config.yaml
dataset: "stained colorectal tissue patches (NCT-CRC-HE-100K)"
loss: "charbonnier"
arch: "unet"
channel_attention: "eca"
beta1: 0.95
ema_decay: 0.995
batch_size: 192
lr_schedule: "cosine"
final_lr_fraction: 0.05
Rows from block 2 of a small image denoising model, named by matrix and row number. Each number is 200 + 20 x the weight over its row's rms, rounded and kept within 0 to 999. All counts start at 0. After the name is the row's rms in percent of the matrix's.
After each channel's rows are labels from the 100 images, of 14976, where the channel reaches its highest value: "top examples" is what is common among them. Only what is clearly more common there than usual is listed. The data: stained colorectal tissue patches (NCT-CRC-HE-100K). In brackets: how many of the 100.
# conv: 3x3 conv (model.mid.0.conv.weight, 384x384x3x3, each kernel summed), inputs 0-127

conv.317,128,195,174,187,200,210,163,173,206,206,201,184,222,201,195,210,203,168,201,216,254,194,231,213,196,202,169,179,224,186,180,175,224,183,231,210,185,185,189,233,185,232,172,202,195,173,207,207,206,178,215,175,233,212,210,190,239,244,197,198,231,194,195,201,188,215,185,173,205,224,197,184,169,178,181,220,175,195,208,181,226,215,185,174,228,211,216,166,193,201,203,176,218,203,219,205,186,189,200,208,224,221,189,194,210,164,194,205,245,217,186,176,215,176,209,190,170,214,220,194,196,168,194,204,186,200,240,219,245
top examples: tissue: tumour epithelium (38); tissue: debris (27)

conv.216,058,174,180,193,197,204,191,198,191,209,200,195,187,226,210,246,235,199,171,208,197,168,207,191,210,210,210,165,231,209,219,175,210,199,198,217,192,179,201,194,208,197,193,162,200,209,211,217,201,206,195,131,196,226,171,194,209,211,174,177,183,217,176,238,199,199,210,222,211,211,205,208,186,187,193,216,203,199,195,176,231,178,185,187,185,201,190,175,192,198,190,152,199,219,182,209,168,230,226,220,198,200,197,197,211,169,212,187,222,190,193,237,193,192,202,225,180,218,191,166,213,214,210,221,187,219,206,232,225
top examples: tissue: tumour epithelium (50)

conv.182,092,179,199,198,212,218,198,199,204,205,191,186,180,211,202,232,167,214,229,197,212,188,229,184,233,200,221,206,176,197,177,199,219,203,199,218,229,175,207,204,193,202,184,188,187,202,230,177,202,158,209,213,251,196,215,192,222,170,188,195,246,219,168,228,218,174,203,210,212,209,218,176,172,204,225,180,192,193,193,163,183,196,179,258,189,209,209,219,222,216,203,221,235,232,187,176,244,201,212,211,201,190,190,151,207,190,211,189,172,169,195,189,197,188,217,237,192,186,213,185,225,170,223,207,176,214,190,197,191
top examples: tissue: lymphocytes (28)

conv.193,121,181,171,173,210,201,159,194,220,208,209,197,197,239,183,217,196,183,178,229,188,189,198,190,192,232,210,142,209,222,185,171,216,188,201,202,188,181,201,213,196,195,198,236,203,189,222,212,179,189,177,127,212,199,196,177,235,247,164,175,185,190,204,221,221,186,194,205,188,203,204,183,217,206,222,230,195,186,204,208,237,188,169,177,212,197,203,158,197,204,191,171,206,198,203,167,176,198,245,226,219,226,177,209,198,159,222,216,248,201,195,202,226,187,217,176,185,211,199,156,198,192,191,234,220,212,214,187,227
top examples: tissue: normal colon mucosa (27)

conv.305,072,167,173,176,201,201,187,186,199,214,186,201,158,226,195,216,186,197,246,222,191,180,228,180,227,183,193,196,227,216,215,202,207,195,198,216,224,193,202,193,147,182,197,205,194,220,262,183,197,199,174,175,198,234,161,201,176,190,176,163,192,219,244,176,208,202,211,267,207,205,190,156,212,179,211,199,200,192,192,177,221,169,190,188,168,172,203,184,190,249,181,205,206,226,225,199,183,184,224,221,216,184,190,192,191,189,197,192,174,134,201,184,195,191,200,184,172,208,227,176,216,198,247,215,185,230,221,235,209
top examples: tissue: tumour epithelium (38); tissue: adipose tissue (27)

conv.44,068,183,228,182,198,206,189,228,187,235,181,224,219,219,209,215,178,187,196,185,173,220,199,198,207,204,203,214,178,215,212,185,213,172,257,217,206,187,191,202,220,201,209,194,181,190,183,195,244,180,184,226,213,216,215,205,197,169,182,232,212,190,185,212,237,213,185,229,195,184,190,209,191,225,195,178,191,176,218,182,159,160,186,215,159,181,217,202,183,162,223,218,218,185,198,208,247,202,219,220,170,183,201,199,196,179,191,211,156,217,224,206,215,185,225,221,218,222,210,182,201,187,200,220,217,225,200,160,141
top examples: tissue: lymphocytes (49); tissue: adipose tissue (36)

conv.9,103,191,191,189,202,223,183,180,205,172,199,174,197,217,218,192,230,209,227,220,226,186,222,183,201,192,186,195,226,212,192,210,193,207,222,193,200,196,207,191,157,181,169,181,217,211,203,209,230,210,177,169,192,213,180,199,207,213,187,193,181,196,177,194,162,215,212,236,239,178,200,164,164,171,218,195,194,223,191,199,235,225,199,182,200,177,170,174,159,203,181,199,188,220,240,232,195,190,219,209,203,224,223,177,235,172,203,163,232,200,215,190,178,202,189,188,214,175,196,186,179,190,187,206,174,198,211,234,244
top examples: tissue: mucus (42)

conv.320,110,200,199,193,193,208,207,225,203,232,188,200,198,211,189,200,176,218,180,168,190,218,197,207,204,188,212,183,203,225,223,196,193,192,209,227,188,205,181,206,241,213,200,217,161,213,182,224,215,215,168,208,181,201,199,207,199,172,188,193,181,181,196,174,216,224,207,143,185,185,164,225,200,214,180,170,201,194,192,232,202,167,205,160,261,192,223,186,202,204,198,172,187,200,167,164,178,191,214,207,168,159,164,206,205,198,161,212,205,214,223,208,208,196,195,197,224,203,215,192,171,220,172,209,208,202,193,200,173
top examples: tissue: cancer-associated stroma (37); tissue: normal colon mucosa (28)

conv.319,119,242,190,157,204,193,192,216,172,206,187,210,226,207,218,237,187,168,160,196,222,218,191,196,180,208,188,211,235,213,205,144,187,195,203,198,149,186,183,214,223,225,207,196,185,195,165,220,231,219,187,211,181,222,178,196,196,223,194,230,173,201,187,184,191,214,179,186,172,209,197,248,201,185,186,223,205,209,223,250,224,214,205,187,214,199,204,178,189,177,209,188,182,201,205,220,180,180,205,210,190,186,218,207,210,156,212,229,200,237,204,201,234,193,200,229,192,232,206,197,200,200,202,211,184,188,235,213,202
top examples: tissue: adipose tissue (30)

conv.266,152,182,206,209,194,195,203,188,209,179,213,221,225,205,176,205,205,184,199,230,247,175,239,245,154,216,153,175,193,196,180,182,219,184,189,222,203,202,187,180,147,205,184,221,204,196,212,249,187,194,203,193,209,189,179,194,199,238,192,179,202,216,238,191,229,201,197,205,196,225,204,189,219,193,167,225,194,184,204,221,221,192,185,198,198,210,238,216,200,186,218,140,210,179,245,199,184,196,204,206,217,206,184,175,179,187,218,202,198,197,186,190,204,187,215,164,163,194,229,192,181,186,189,214,206,201,246,213,213
top examples: tissue: tumour epithelium (50)

conv.68,075,193,189,197,211,173,207,193,206,214,195,239,200,227,247,180,214,230,147,189,183,203,195,234,208,213,193,223,199,217,205,182,231,186,184,210,186,190,207,233,218,225,233,184,221,180,182,172,211,184,180,215,216,171,202,214,211,182,180,207,175,227,186,209,184,207,180,204,176,173,197,208,220,201,172,186,199,173,221,205,213,215,186,196,220,191,242,193,169,183,194,242,213,195,205,205,151,212,225,222,196,226,205,201,163,196,228,203,133,228,220,221,219,190,215,224,211,176,176,175,195,191,192,221,188,191,229,209,195
top examples: tissue: smooth muscle (51)

conv.202,120,215,179,192,204,224,196,219,213,211,191,165,164,225,188,211,189,226,211,218,207,183,209,168,207,225,185,142,213,225,211,188,214,182,197,203,182,173,186,215,206,204,171,181,186,195,235,218,185,192,186,158,206,215,215,195,219,203,172,162,196,179,157,214,191,184,181,189,222,216,224,188,150,225,227,175,195,203,221,151,204,215,174,197,220,217,203,182,217,216,220,173,204,225,182,191,183,193,227,226,193,197,202,212,224,158,200,196,223,188,196,225,201,166,192,217,180,210,183,171,248,216,236,229,178,205,180,170,194
top examples: tissue: tumour epithelium (82)

conv.70,090,176,181,195,223,229,171,199,193,192,182,179,205,208,161,226,198,215,270,209,172,196,197,180,213,197,216,190,186,205,195,208,198,195,174,197,195,170,201,193,215,186,215,224,172,203,204,169,191,208,200,137,193,194,219,201,229,202,193,188,180,185,168,221,202,180,214,216,169,190,236,173,200,204,228,198,190,200,180,196,208,156,194,200,204,205,192,185,201,166,212,236,192,190,184,170,180,223,205,202,183,224,192,212,217,138,185,204,186,195,203,239,205,193,213,233,208,176,177,193,198,229,190,201,242,229,195,206,207
top examples: tissue: cancer-associated stroma (40)

conv.343,142,239,194,211,216,204,224,197,222,215,166,195,192,193,234,212,222,189,156,192,219,190,187,178,219,210,222,188,206,193,202,188,211,197,162,167,181,200,173,243,245,255,200,189,190,194,211,203,159,188,216,203,215,187,191,195,199,204,204,175,211,203,187,193,225,189,199,157,231,218,212,217,184,198,199,174,220,195,206,173,192,194,193,211,217,232,222,202,195,220,195,184,212,206,175,177,182,196,197,197,191,187,190,210,192,232,233,202,216,216,196,180,191,196,212,218,194,178,157,201,242,197,217,200,181,204,170,191,205
top examples: tissue: tumour epithelium (41); tissue: normal colon mucosa (37)

conv.74,061,204,212,194,195,229,218,195,192,229,212,178,164,195,208,221,214,175,222,214,200,198,204,215,212,207,219,201,186,193,208,184,214,196,212,204,185,208,175,185,199,198,191,197,215,202,193,191,205,181,211,232,222,186,204,198,229,203,205,223,230,182,174,219,184,206,194,201,212,200,180,197,153,215,223,188,188,208,215,159,180,222,187,197,170,198,200,219,186,219,172,212,217,215,212,228,229,219,193,201,221,231,235,174,241,216,192,181,197,199,200,175,218,192,187,216,209,223,173,206,202,169,211,194,223,234,170,175,174
top examples: tissue: lymphocytes (38)

conv.108,080,215,171,194,203,176,189,202,198,213,179,233,186,223,222,166,216,215,190,212,214,209,207,225,192,200,192,227,241,206,184,186,245,195,205,206,155,204,167,234,172,248,189,232,202,206,189,176,237,153,189,205,260,192,171,211,201,208,179,223,233,191,210,180,222,198,196,155,190,173,213,198,217,190,193,218,200,174,213,225,236,210,177,181,230,230,242,169,185,220,198,229,235,186,229,188,189,195,219,228,202,214,203,207,159,209,191,219,148,211,217,198,227,181,213,168,231,207,198,178,201,185,209,214,193,177,202,239,213
top examples: tissue: lymphocytes (44)

conv.11,056,148,215,216,176,211,170,189,201,215,235,179,157,219,179,187,183,222,212,203,165,203,176,207,215,195,215,194,206,199,208,204,236,207,222,184,212,230,211,160,219,184,210,194,217,204,212,153,191,162,196,189,247,217,202,218,199,225,185,192,226,214,179,211,169,219,205,200,184,194,191,197,174,214,201,224,183,191,183,152,199,218,186,193,205,186,208,184,194,226,197,244,232,213,182,205,191,211,213,202,204,204,202,198,236,230,183,208,225,187,208,203,214,203,207,203,218,223,221,183,198,184,211,203,235,249,163,203,224
top examples: tissue: cancer-associated stroma (31)

conv.16,065,206,218,207,201,177,177,195,171,200,212,217,208,233,206,178,182,233,211,194,170,230,148,209,191,218,218,213,206,197,223,204,223,188,222,225,199,183,222,200,207,166,213,189,208,207,171,162,229,155,205,169,251,214,218,199,215,174,170,226,246,188,201,198,166,182,198,192,187,198,226,222,222,208,184,213,168,186,204,207,180,229,173,216,208,206,217,186,215,199,223,233,237,193,205,226,213,216,229,220,188,193,220,203,186,210,191,197,199,196,202,253,250,185,187,208,206,218,207,163,218,228,191,223,220,193,165,204,198
top examples: tissue: lymphocytes (29)

conv.245,183,197,231,185,233,185,178,194,208,187,233,227,157,196,183,230,179,224,197,224,184,199,198,206,174,178,197,175,175,196,216,162,198,213,215,199,225,192,212,227,207,192,188,215,208,208,216,193,190,188,204,196,205,189,235,176,191,217,204,192,221,192,165,199,199,185,221,226,137,215,171,223,193,233,222,203,185,160,176,201,198,205,206,236,180,213,220,199,211,197,190,197,210,176,178,228,233,205,194,192,216,224,193,197,185,123,201,229,198,177,187,237,219,209,183,233,179,216,206,206,214,219,211,194,180,215,239,181,183
top examples: tissue: tumour epithelium (52)

conv.129,106,226,218,170,202,197,211,242,190,233,176,214,231,239,181,234,193,170,186,194,207,199,194,209,182,229,189,173,183,242,187,188,189,187,215,188,209,164,190,191,214,206,200,182,186,160,205,231,202,221,170,208,170,191,219,190,219,197,163,200,160,186,212,216,188,194,180,168,181,211,221,226,206,214,186,190,185,206,231,241,166,198,197,186,246,200,207,222,217,177,245,174,178,193,198,214,190,207,239,226,174,202,210,222,202,157,199,194,213,201,206,168,208,183,209,233,185,204,206,170,186,178,194,245,206,167,227,160,161
top examples: tissue: normal colon mucosa (60)

conv.364,151,194,162,196,190,227,190,188,209,203,203,162,151,190,199,181,184,233,200,214,159,186,202,158,225,199,213,189,228,187,224,208,174,213,179,205,183,199,215,180,185,172,216,188,223,205,229,180,192,221,213,170,178,209,187,194,195,217,212,178,180,188,183,208,192,196,194,227,225,196,194,156,176,196,238,191,233,230,205,173,231,203,215,188,180,181,172,174,206,229,189,233,173,217,220,210,179,189,188,188,201,195,204,209,206,194,210,185,194,184,200,249,212,214,220,188,209,215,193,210,246,244,250,185,215,218,169,221,219
top examples: tissue: tumour epithelium (42); tissue: mucus (30)

conv.168,130,206,189,209,216,199,192,188,219,250,163,223,211,194,222,210,213,190,174,210,209,168,194,164,236,216,242,168,200,189,211,219,236,174,179,180,185,185,172,210,231,219,209,173,186,208,223,201,165,176,216,146,214,194,192,195,233,210,204,158,214,223,197,201,226,178,202,175,205,213,210,210,211,192,189,207,188,169,195,189,198,171,182,223,219,212,218,189,214,227,193,169,227,224,149,184,190,198,196,194,205,206,196,193,196,213,210,168,240,204,188,196,196,191,207,202,197,180,183,201,168,220,170,194,223,215,184,198,210
top examples: tissue: lymphocytes (56)

conv.69,061,194,165,216,216,209,211,196,223,197,216,173,155,180,199,180,188,232,180,235,167,176,204,204,224,188,209,186,198,181,242,211,209,201,191,212,156,215,170,200,200,172,209,226,217,233,213,183,175,183,210,199,215,147,195,190,179,207,218,181,227,216,162,188,216,204,209,183,165,197,153,181,198,218,217,187,229,197,184,168,224,201,208,210,187,191,231,189,206,219,181,231,210,208,184,195,208,207,175,184,202,230,225,221,197,201,211,214,180,217,192,220,238,207,201,184,215,204,173,220,190,228,189,175,235,245,196,213,192
top examples: tissue: lymphocytes (27)

conv.285,113,211,228,195,205,220,208,216,214,193,202,198,206,240,197,255,184,156,210,209,212,186,218,186,191,215,208,198,175,228,179,183,192,198,187,160,232,195,191,227,180,217,175,184,199,169,224,201,190,211,183,227,188,184,229,182,193,203,158,202,183,194,170,208,225,178,178,207,202,217,215,212,169,210,226,191,209,210,230,179,172,201,184,227,173,216,209,223,232,184,229,218,190,197,204,203,220,188,245,228,214,211,197,191,207,189,209,198,183,203,189,174,181,181,203,247,168,195,197,163,226,187,216,250,179,183,210,160,157
top examples: tissue: mucus (46); tissue: adipose tissue (30)

conv.247,126,177,189,192,175,225,161,196,180,207,221,175,200,168,198,222,214,168,247,221,198,197,210,192,211,178,200,180,227,183,210,201,192,214,249,174,173,186,208,184,193,208,210,194,202,218,203,205,225,203,213,171,198,219,190,217,220,231,230,223,207,202,209,209,190,198,222,201,203,201,186,199,179,179,199,253,199,210,180,167,198,211,217,197,186,209,191,186,211,189,189,181,194,209,197,212,202,216,164,175,197,228,229,209,225,171,160,173,228,199,202,206,197,212,163,213,192,239,187,232,198,210,184,169,228,249,191,220,228
top examples: tissue: mucus (39)

conv.323,080,223,223,215,216,218,206,177,198,209,190,204,226,220,189,228,186,176,237,190,190,212,181,166,194,214,236,219,217,189,196,226,225,179,174,175,217,225,213,213,204,177,219,213,200,209,187,157,199,168,217,211,237,210,209,193,199,180,177,204,234,164,196,174,193,184,206,220,211,199,213,223,205,206,217,195,175,193,212,225,191,196,169,203,204,215,212,201,220,203,205,239,229,167,197,214,246,183,219,224,220,188,199,232,204,222,208,180,196,220,193,170,184,171,209,223,203,178,212,176,175,203,184,217,244,177,198,213,206
top examples: tissue: debris (35); tissue: cancer-associated stroma (27)

conv.195,183,227,182,190,204,206,193,200,232,206,195,187,192,218,179,198,187,202,180,232,229,165,220,178,167,232,171,148,206,210,201,193,208,178,174,201,193,180,183,206,174,217,165,184,176,184,236,220,168,197,198,173,204,187,207,179,214,238,180,154,190,170,167,207,208,196,174,182,220,220,226,172,185,211,211,193,189,198,221,212,234,187,184,200,225,203,207,188,214,203,220,176,201,191,223,185,169,183,218,219,203,207,165,203,203,156,225,197,223,192,191,220,195,173,221,195,167,183,218,179,231,217,222,223,177,187,225,194,212
top examples: tissue: tumour epithelium (41)

conv.251,066,218,169,166,211,193,177,215,208,205,219,192,189,235,198,227,202,191,202,218,207,187,201,218,204,213,184,163,214,223,208,159,218,195,209,210,170,160,226,244,203,222,183,240,200,194,235,208,188,184,180,168,216,200,203,186,215,192,165,164,207,190,203,188,175,187,183,195,159,217,206,204,177,203,207,199,175,188,214,198,203,247,175,186,231,212,223,181,202,199,220,179,217,209,216,202,179,195,239,230,210,208,195,209,180,156,213,224,200,210,197,186,241,175,224,214,183,220,203,157,234,184,221,232,191,196,216,194,185
top examples: tissue: mucus (40)

conv.235,083,233,189,191,191,199,190,190,192,213,222,205,194,214,199,271,194,183,194,239,197,184,176,169,188,199,199,196,224,201,226,171,198,205,166,168,190,207,192,201,198,214,201,186,212,198,201,178,205,202,206,163,197,198,211,223,189,226,183,208,188,186,178,218,182,223,186,203,189,203,183,211,202,190,190,216,198,199,222,202,227,216,196,224,193,188,206,189,214,223,190,221,192,174,211,239,185,212,213,214,205,235,214,234,210,164,170,206,188,208,198,227,222,185,186,265,185,207,193,182,222,211,231,211,201,218,226,230,218
top examples: tissue: smooth muscle (35); tissue: adipose tissue (30)

conv.222,104,196,193,208,228,214,175,172,216,224,216,191,174,171,230,212,184,203,200,213,235,185,220,174,203,174,199,192,225,175,217,194,191,216,221,178,194,194,206,255,212,251,192,174,202,207,212,195,206,196,220,180,208,202,215,186,209,230,226,202,217,201,145,201,191,200,205,199,207,221,189,193,164,188,221,206,212,199,186,159,208,231,214,218,171,233,204,180,225,206,178,202,204,203,200,206,199,176,170,179,223,210,218,191,211,162,207,204,229,207,187,237,195,206,191,229,169,210,210,225,242,222,236,173,169,218,236,221,237
top examples: tissue: mucus (37)

conv.38,103,186,195,205,162,203,200,184,220,259,209,196,215,193,201,186,181,180,222,194,176,163,187,173,220,207,235,218,206,185,198,235,219,197,163,168,206,198,208,180,220,205,216,184,200,210,239,166,172,176,220,208,225,205,193,217,185,204,204,182,228,208,205,205,206,190,196,202,206,205,190,201,219,196,199,215,201,200,206,180,210,196,184,253,186,214,177,208,236,203,199,232,224,213,173,176,220,185,191,204,224,194,200,209,224,223,197,179,170,208,185,203,153,183,195,209,195,172,219,208,191,200,211,196,244,229,199,214,210
top examples: tissue: lymphocytes (32)

conv.207,113,228,195,183,208,192,196,200,191,213,191,206,210,218,200,261,224,172,202,235,168,188,157,166,197,203,229,193,225,211,216,177,214,192,178,155,182,204,179,219,200,222,203,224,181,210,198,180,198,195,195,142,203,204,197,215,189,193,182,201,186,176,204,199,211,208,200,206,193,188,201,216,221,200,196,209,201,194,205,217,214,194,180,214,207,197,205,173,206,215,185,207,203,166,191,187,179,208,217,217,202,230,186,249,203,198,197,205,200,237,208,196,203,179,202,227,216,205,171,179,195,215,203,214,230,189,207,218,207
top examples: tissue: smooth muscle (46); tissue: cancer-associated stroma (36)

conv.52,089,200,201,203,237,203,197,187,202,218,171,204,159,200,208,217,198,229,218,197,203,203,201,202,216,202,220,213,211,185,184,186,238,184,248,211,220,199,192,256,193,231,179,184,218,201,211,192,255,152,203,190,258,209,202,186,201,169,198,217,253,209,227,172,206,185,206,197,197,191,220,207,185,192,199,180,199,198,204,182,196,182,178,225,196,232,205,203,226,224,214,208,236,205,162,199,249,184,196,206,206,189,195,181,173,186,200,181,186,166,204,214,184,189,207,235,199,229,212,197,210,215,198,196,190,196,189,227,206
top examples: tissue: mucus (25)

conv.105,157,194,188,180,181,242,202,182,183,197,214,177,170,177,224,222,186,203,223,200,201,189,229,203,218,184,225,226,232,178,213,186,176,207,192,189,200,203,207,176,215,170,200,168,194,234,209,212,217,227,220,218,176,213,157,217,173,202,222,201,179,228,160,173,201,215,202,230,185,202,178,234,155,170,220,205,229,236,205,184,229,204,222,194,171,189,193,195,202,193,191,206,172,236,184,238,166,185,175,188,210,193,238,164,234,183,188,215,183,200,193,211,186,208,176,233,194,214,200,225,220,216,236,180,170,224,216,244,225
top examples: tissue: mucus (35)

conv.239,108,202,199,221,211,212,189,196,227,233,189,179,176,188,198,181,185,227,213,222,189,185,193,168,216,198,202,186,188,187,220,219,195,205,191,165,187,196,196,225,241,196,205,165,191,204,238,171,159,202,218,199,193,172,231,194,234,221,211,180,205,197,170,202,201,182,218,190,170,207,212,212,192,231,225,200,227,204,187,170,189,190,205,220,198,218,182,205,246,216,197,227,193,206,164,222,206,196,188,187,214,226,222,224,218,166,178,182,209,179,181,240,228,207,179,221,199,208,185,211,245,234,224,188,220,204,192,177,191
top examples: tissue: lymphocytes (27)

conv.73,069,207,185,206,191,189,173,214,186,220,185,229,219,226,186,197,198,205,249,203,220,196,206,198,195,201,182,198,220,218,197,227,222,195,227,199,182,184,213,197,214,213,199,211,147,195,209,187,214,162,179,171,235,212,185,262,229,208,171,188,230,197,219,216,210,224,225,219,161,162,233,223,242,217,200,230,196,157,196,227,201,174,182,204,189,192,213,184,201,187,241,191,230,169,174,190,211,217,225,222,138,189,204,240,173,172,174,203,204,187,238,221,195,179,216,207,208,202,204,169,202,214,201,219,196,190,229,224,214
top examples: tissue: adipose tissue (98)

conv.361,141,179,156,200,221,161,164,188,214,218,239,237,199,201,197,206,203,193,170,243,207,177,200,193,228,190,204,178,204,198,221,176,200,211,195,186,195,185,213,212,186,188,195,193,232,194,221,168,190,191,203,132,210,175,203,178,212,233,201,191,200,223,220,206,212,191,198,216,163,202,172,185,238,174,192,223,219,178,198,203,230,208,209,214,164,206,207,185,218,215,193,206,202,194,217,241,158,215,203,192,211,251,209,200,156,170,211,202,213,199,201,235,237,217,196,195,194,216,202,197,219,217,230,197,218,205,230,226,225
top examples: tissue: smooth muscle (33)

conv.318,112,219,208,205,204,225,194,207,174,195,169,198,157,195,194,200,192,222,259,233,231,191,230,202,194,201,187,172,227,210,196,209,193,199,233,215,197,216,202,179,165,211,203,191,185,216,215,245,244,212,177,169,185,221,184,221,235,207,206,194,191,199,207,172,217,207,210,206,174,178,225,202,187,198,206,225,201,220,201,206,199,173,210,178,190,198,217,198,216,215,209,143,189,195,207,227,203,188,193,196,218,221,210,194,207,188,191,189,237,172,209,173,226,204,201,197,214,240,200,209,222,202,227,192,205,192,213,222,206
top examples: tissue: cancer-associated stroma (31)

conv.101,117,166,162,173,183,209,162,181,210,219,236,196,215,207,223,257,202,156,219,240,223,168,221,201,233,187,220,184,225,203,200,178,204,205,211,195,182,187,213,199,179,188,197,218,204,219,222,183,199,199,199,141,203,203,178,220,232,231,195,183,194,224,222,212,206,207,207,235,167,206,182,198,202,171,195,241,213,200,191,176,229,221,198,183,171,181,212,167,196,212,182,196,199,221,210,181,165,205,207,199,216,225,195,188,204,170,195,210,206,215,195,181,217,205,207,194,185,218,214,193,183,183,187,200,213,224,231,234,231
top examples: tissue: smooth muscle (40)

conv.102,098,234,211,218,213,193,196,192,224,175,198,186,207,200,179,200,201,208,246,210,225,200,190,197,163,203,163,171,186,200,183,204,211,197,189,189,174,204,219,254,187,231,201,239,204,174,205,174,168,157,201,196,249,174,248,198,214,198,199,202,253,149,200,187,154,194,200,198,199,203,227,181,187,248,216,185,166,193,202,204,187,233,186,226,229,221,183,199,205,172,223,223,224,149,213,169,246,183,203,201,197,203,166,250,168,171,190,179,197,211,197,204,195,188,229,213,190,174,204,195,231,198,191,204,203,179,215,186,188
top examples: tissue: tumour epithelium (44); tissue: lymphocytes (36)