{
  "crop_scale_min": 0.7,
  "horizontal_flip": false,
  "noise_std": 0.6,
  "norm": "groupnorm",
  "hidden_act": "gelu",
  "channel_attention": "eca",
  "blocks_per_level": 1,
  "upsampling": "nearest_conv",
  "beta1": 0.95,
  "max_steps": 10500,
  "batch_size": 192,
  "weight_decay": 0.03
}
Rows from block 2 of a small image denoising model, named by matrix and row number. Each number is 128 + 32 x the weight over its row's rms, rounded and kept within 0 to 255. All counts start at 0. Numbers have three digits each.
After each channel's rows are labels from the 100 images, of 14976, where the channel reaches its highest value: "strongest on" is what is common among them. Only what is clearly more common there than usual is listed. The data: stained colorectal tissue patches (NCT-CRC-HE-100K). In brackets: how many of the 100, against the usual share in percent.
# conv: 3x3 conv (model.mid.0.conv.weight, 384x384x3x3, each kernel summed), inputs 128-255

conv.177:114185116153146121118118143132115118100111091119129157121190153045115131148136125172177108132170062128138135114145126125092115164163108122103176124139137122085092082159062192126173169086136116191058113127082128205134061123153127082085141144062128122102125134152135116136184196165124132095125120109143170112121171117108149166124138115176139126111199068179100124082161156150110086181149
strongest on: tissue: normal colon mucosa (42 vs 8.8)

conv.63:126172158156123138101124099096094193072156140121113060147168148089095182167107130089192148169173121146119115167176149159064152151126130166176082114162094123119131115185135146156194130049120139176120132185173183072118137089123099115102122120104167129127171168159095158177171136120068068122156137137099183103109158109146107156134121135155166168161078166095110095144117108110116080148150
strongest on: tissue: adipose tissue (44 vs 10.3)

conv.178:143101136117100141084149136091113083168140140089130193104125088124167101127146120142077124117088096139092146126173114122077183108058140111086139149175076147128129082177106162144113169160115142110119107138109121141140112092168123125159122142131161120042123151197140102116087088129142090084134126123128167123122123143051135090094111070081162138101147094143160101173158196048091192138086
strongest on: tissue: normal colon mucosa (26 vs 8.8)

conv.181:145139150160172147136072109125160079090198161125125062121116121175117138144110205117161157078214153120174149109110106181132149142130137121182105101068103112133150182112146080128151092063109149117154157154152126115124160163103113108128166106127164151227156160143146161102128152114100150206086151120129123121113139115175146091138116138164135145149111158103097111091139047176199135112134
strongest on: tissue: adipose tissue (68 vs 10.3)

conv.57:153155150136197157129113183108141137128185115135074136162133148141110148119161135154151122194133123105125159132131098091119167135088098157091140117053098024157086111150126131108110143136105143151107135167133138097147153107142129145116108122111052101229152168159101123131165099138052093194161181084119098113127122132183144043077098132116172148115141128157170178092140067126130178117056
strongest on: tissue: mucus (25 vs 9)

conv.203:143153189192097148126127120110146173095136142123100078144114098108153136107117123146156122125164149092151102082128114182137146175124087090131153174128144190094122117133162149129088091167070179138076152195125084113145119179127153179130101121099160169186143145158054091126151111156153082109130165146157083110092149176191087107118078185104130130098136108165105148075130095186179156141128
strongest on: tissue: normal colon mucosa (38 vs 8.8)

conv.259:123081110088143153096121132088067102109136140158111030114162129093126126088162133142178086105156163122045030150155144129110142081089152071208120137214138061101158109123069103165130108125131129115069100181111144119125099145092112158139147114078165136121168086123153113133087150122078198176086108123105163143116129108133104136155131131114112170128148110144143161116096186073135065134122
strongest on: tissue: adipose tissue (35 vs 10.3)

conv.103:095122116193092121126152103129178140122091079145105077094164148126120127111172050131095080134083188082165053163133105122131112131125132112136142163143156127081098105120166101153075081173136118145078107113101146148118113156117109168105154194104124155153107081072125097086144179168134162119126135120086078124126136118123130143112139112149125113110134095178066148089102126136099030144104
strongest on: tissue: normal colon mucosa (27 vs 8.8)

conv.322:120173161177108134086130098115154118131075162113114173074176063099205121126142124175124116082109123115174107131169106153091147178129096096132189143137093158098099097162118169152133140124108151181125130103090133167122086125127112114144143186096199153040099153151159100099151162145170114066113136144121140099110147214017151125118108124181156128061180080149076103140189170130105088150121
strongest on: tissue: normal colon mucosa (56 vs 8.8)

conv.127:145164173117185155150118140114132123137213147133085122142105097127156122118128144160091107116130131129119142113110135132151129160132130116103165083037143053086143134120176148127136138147079174141150149101134119123144089149122127162124162100105039102212139158185152180147130079087081162168091146149122065112148105174187136130127077118083126152091134075160146119089128078147063171115127
strongest on: tissue: mucus (29 vs 9)

conv.320:063101148132141138141150120160130171128083112109137185082112094104176145135070134150142142152142099167136178156129160095153090082174138151216160070142096119131143150118203116109163096085116146110147076090133140196106092047114091139170128143084072087105107131138205168170127104110096114127153091099087100103144137175117150166114123149129134157097167075132109095123167129059126089133152
strongest on: tissue: cancer-associated stroma (37 vs 10.7); tissue: normal colon mucosa (28 vs 8.8)

conv.93:135090149067121166141150113140150075134127126113122126164114109165143149094125117143135093069162161126145187061095087098149125125118140148115143076181145104139125163099078094105095110140086170077165074092126074126169118186159157103136143051126172127128124108151158150084100233097141171132127127098165140171151115131117148103128093145100100149111136111130194138111139091133255149105114
strongest on: tissue: adipose tissue (72 vs 10.3)

conv.197:141129124168126135084117090105139185126145115127106057112139101078159162145184110134109131100066198141135032176163132148100153122120147084185152181110095066092126075150155151160084102135141116145115131186096165104115108115095110189129150191122138117138136139094122132110121076172108139134095127092080134096107129144107113130086133091154148149107154122124068136120135158109049069139146
strongest on: tissue: adipose tissue (28 vs 10.3)

conv.278:144144178174140165118148143075116133069136168126097115193140078147168158136131122159190125137196129150110107132129132141094191161085141111157153137134096061121187095136211103163119105151088172136154129180118132084137133098143136108147137117112102084189164123179137173142143177099036128179154166147115123099132124175119084084150090132050167175090138116156170118162181120145231199093112
strongest on: tissue: mucus (39 vs 9)

conv.263:099078145147174115120117062184165162156160114116130121118098044156195115123119148163082135139111124138179135149126090078148114097186098101167174141147115120133094102082150073117148113089120140088123150088131159150103143149110104160141146154130100154117115120179162123097081173116127150160118081133092119123204036180058129146152125069174098114075183096162091072181189163133142078058162
strongest on: tissue: adipose tissue (30 vs 10.3)

conv.77:115164080129186107125177096058107128095181121153125032155160177153094106071136077136113114108121112161116124109137170129058181147054164136154127140165137115139182125170143107130123072188172081165096126120142107107143143177134160107071111098182146100141141112065105128160153139104103158173103167146166193120163076076155111123110160120071183121129130095131127131110111134158089165100086
strongest on: tissue: adipose tissue (42 vs 10.3)

conv.209:132193168110133153070157217070098151098103132109104146104153136094111126060085112104170129134161111148073152119181156139042196143066118074126110142106072136124166049218132159140121100169103153179073110135136113148139101104126185175100129113122098134108144176195100085154178117106145117128123174119148167076108171132122167121078098164102201149135130116128124149096084170108090141161094
strongest on: tissue: normal colon mucosa (43 vs 8.8)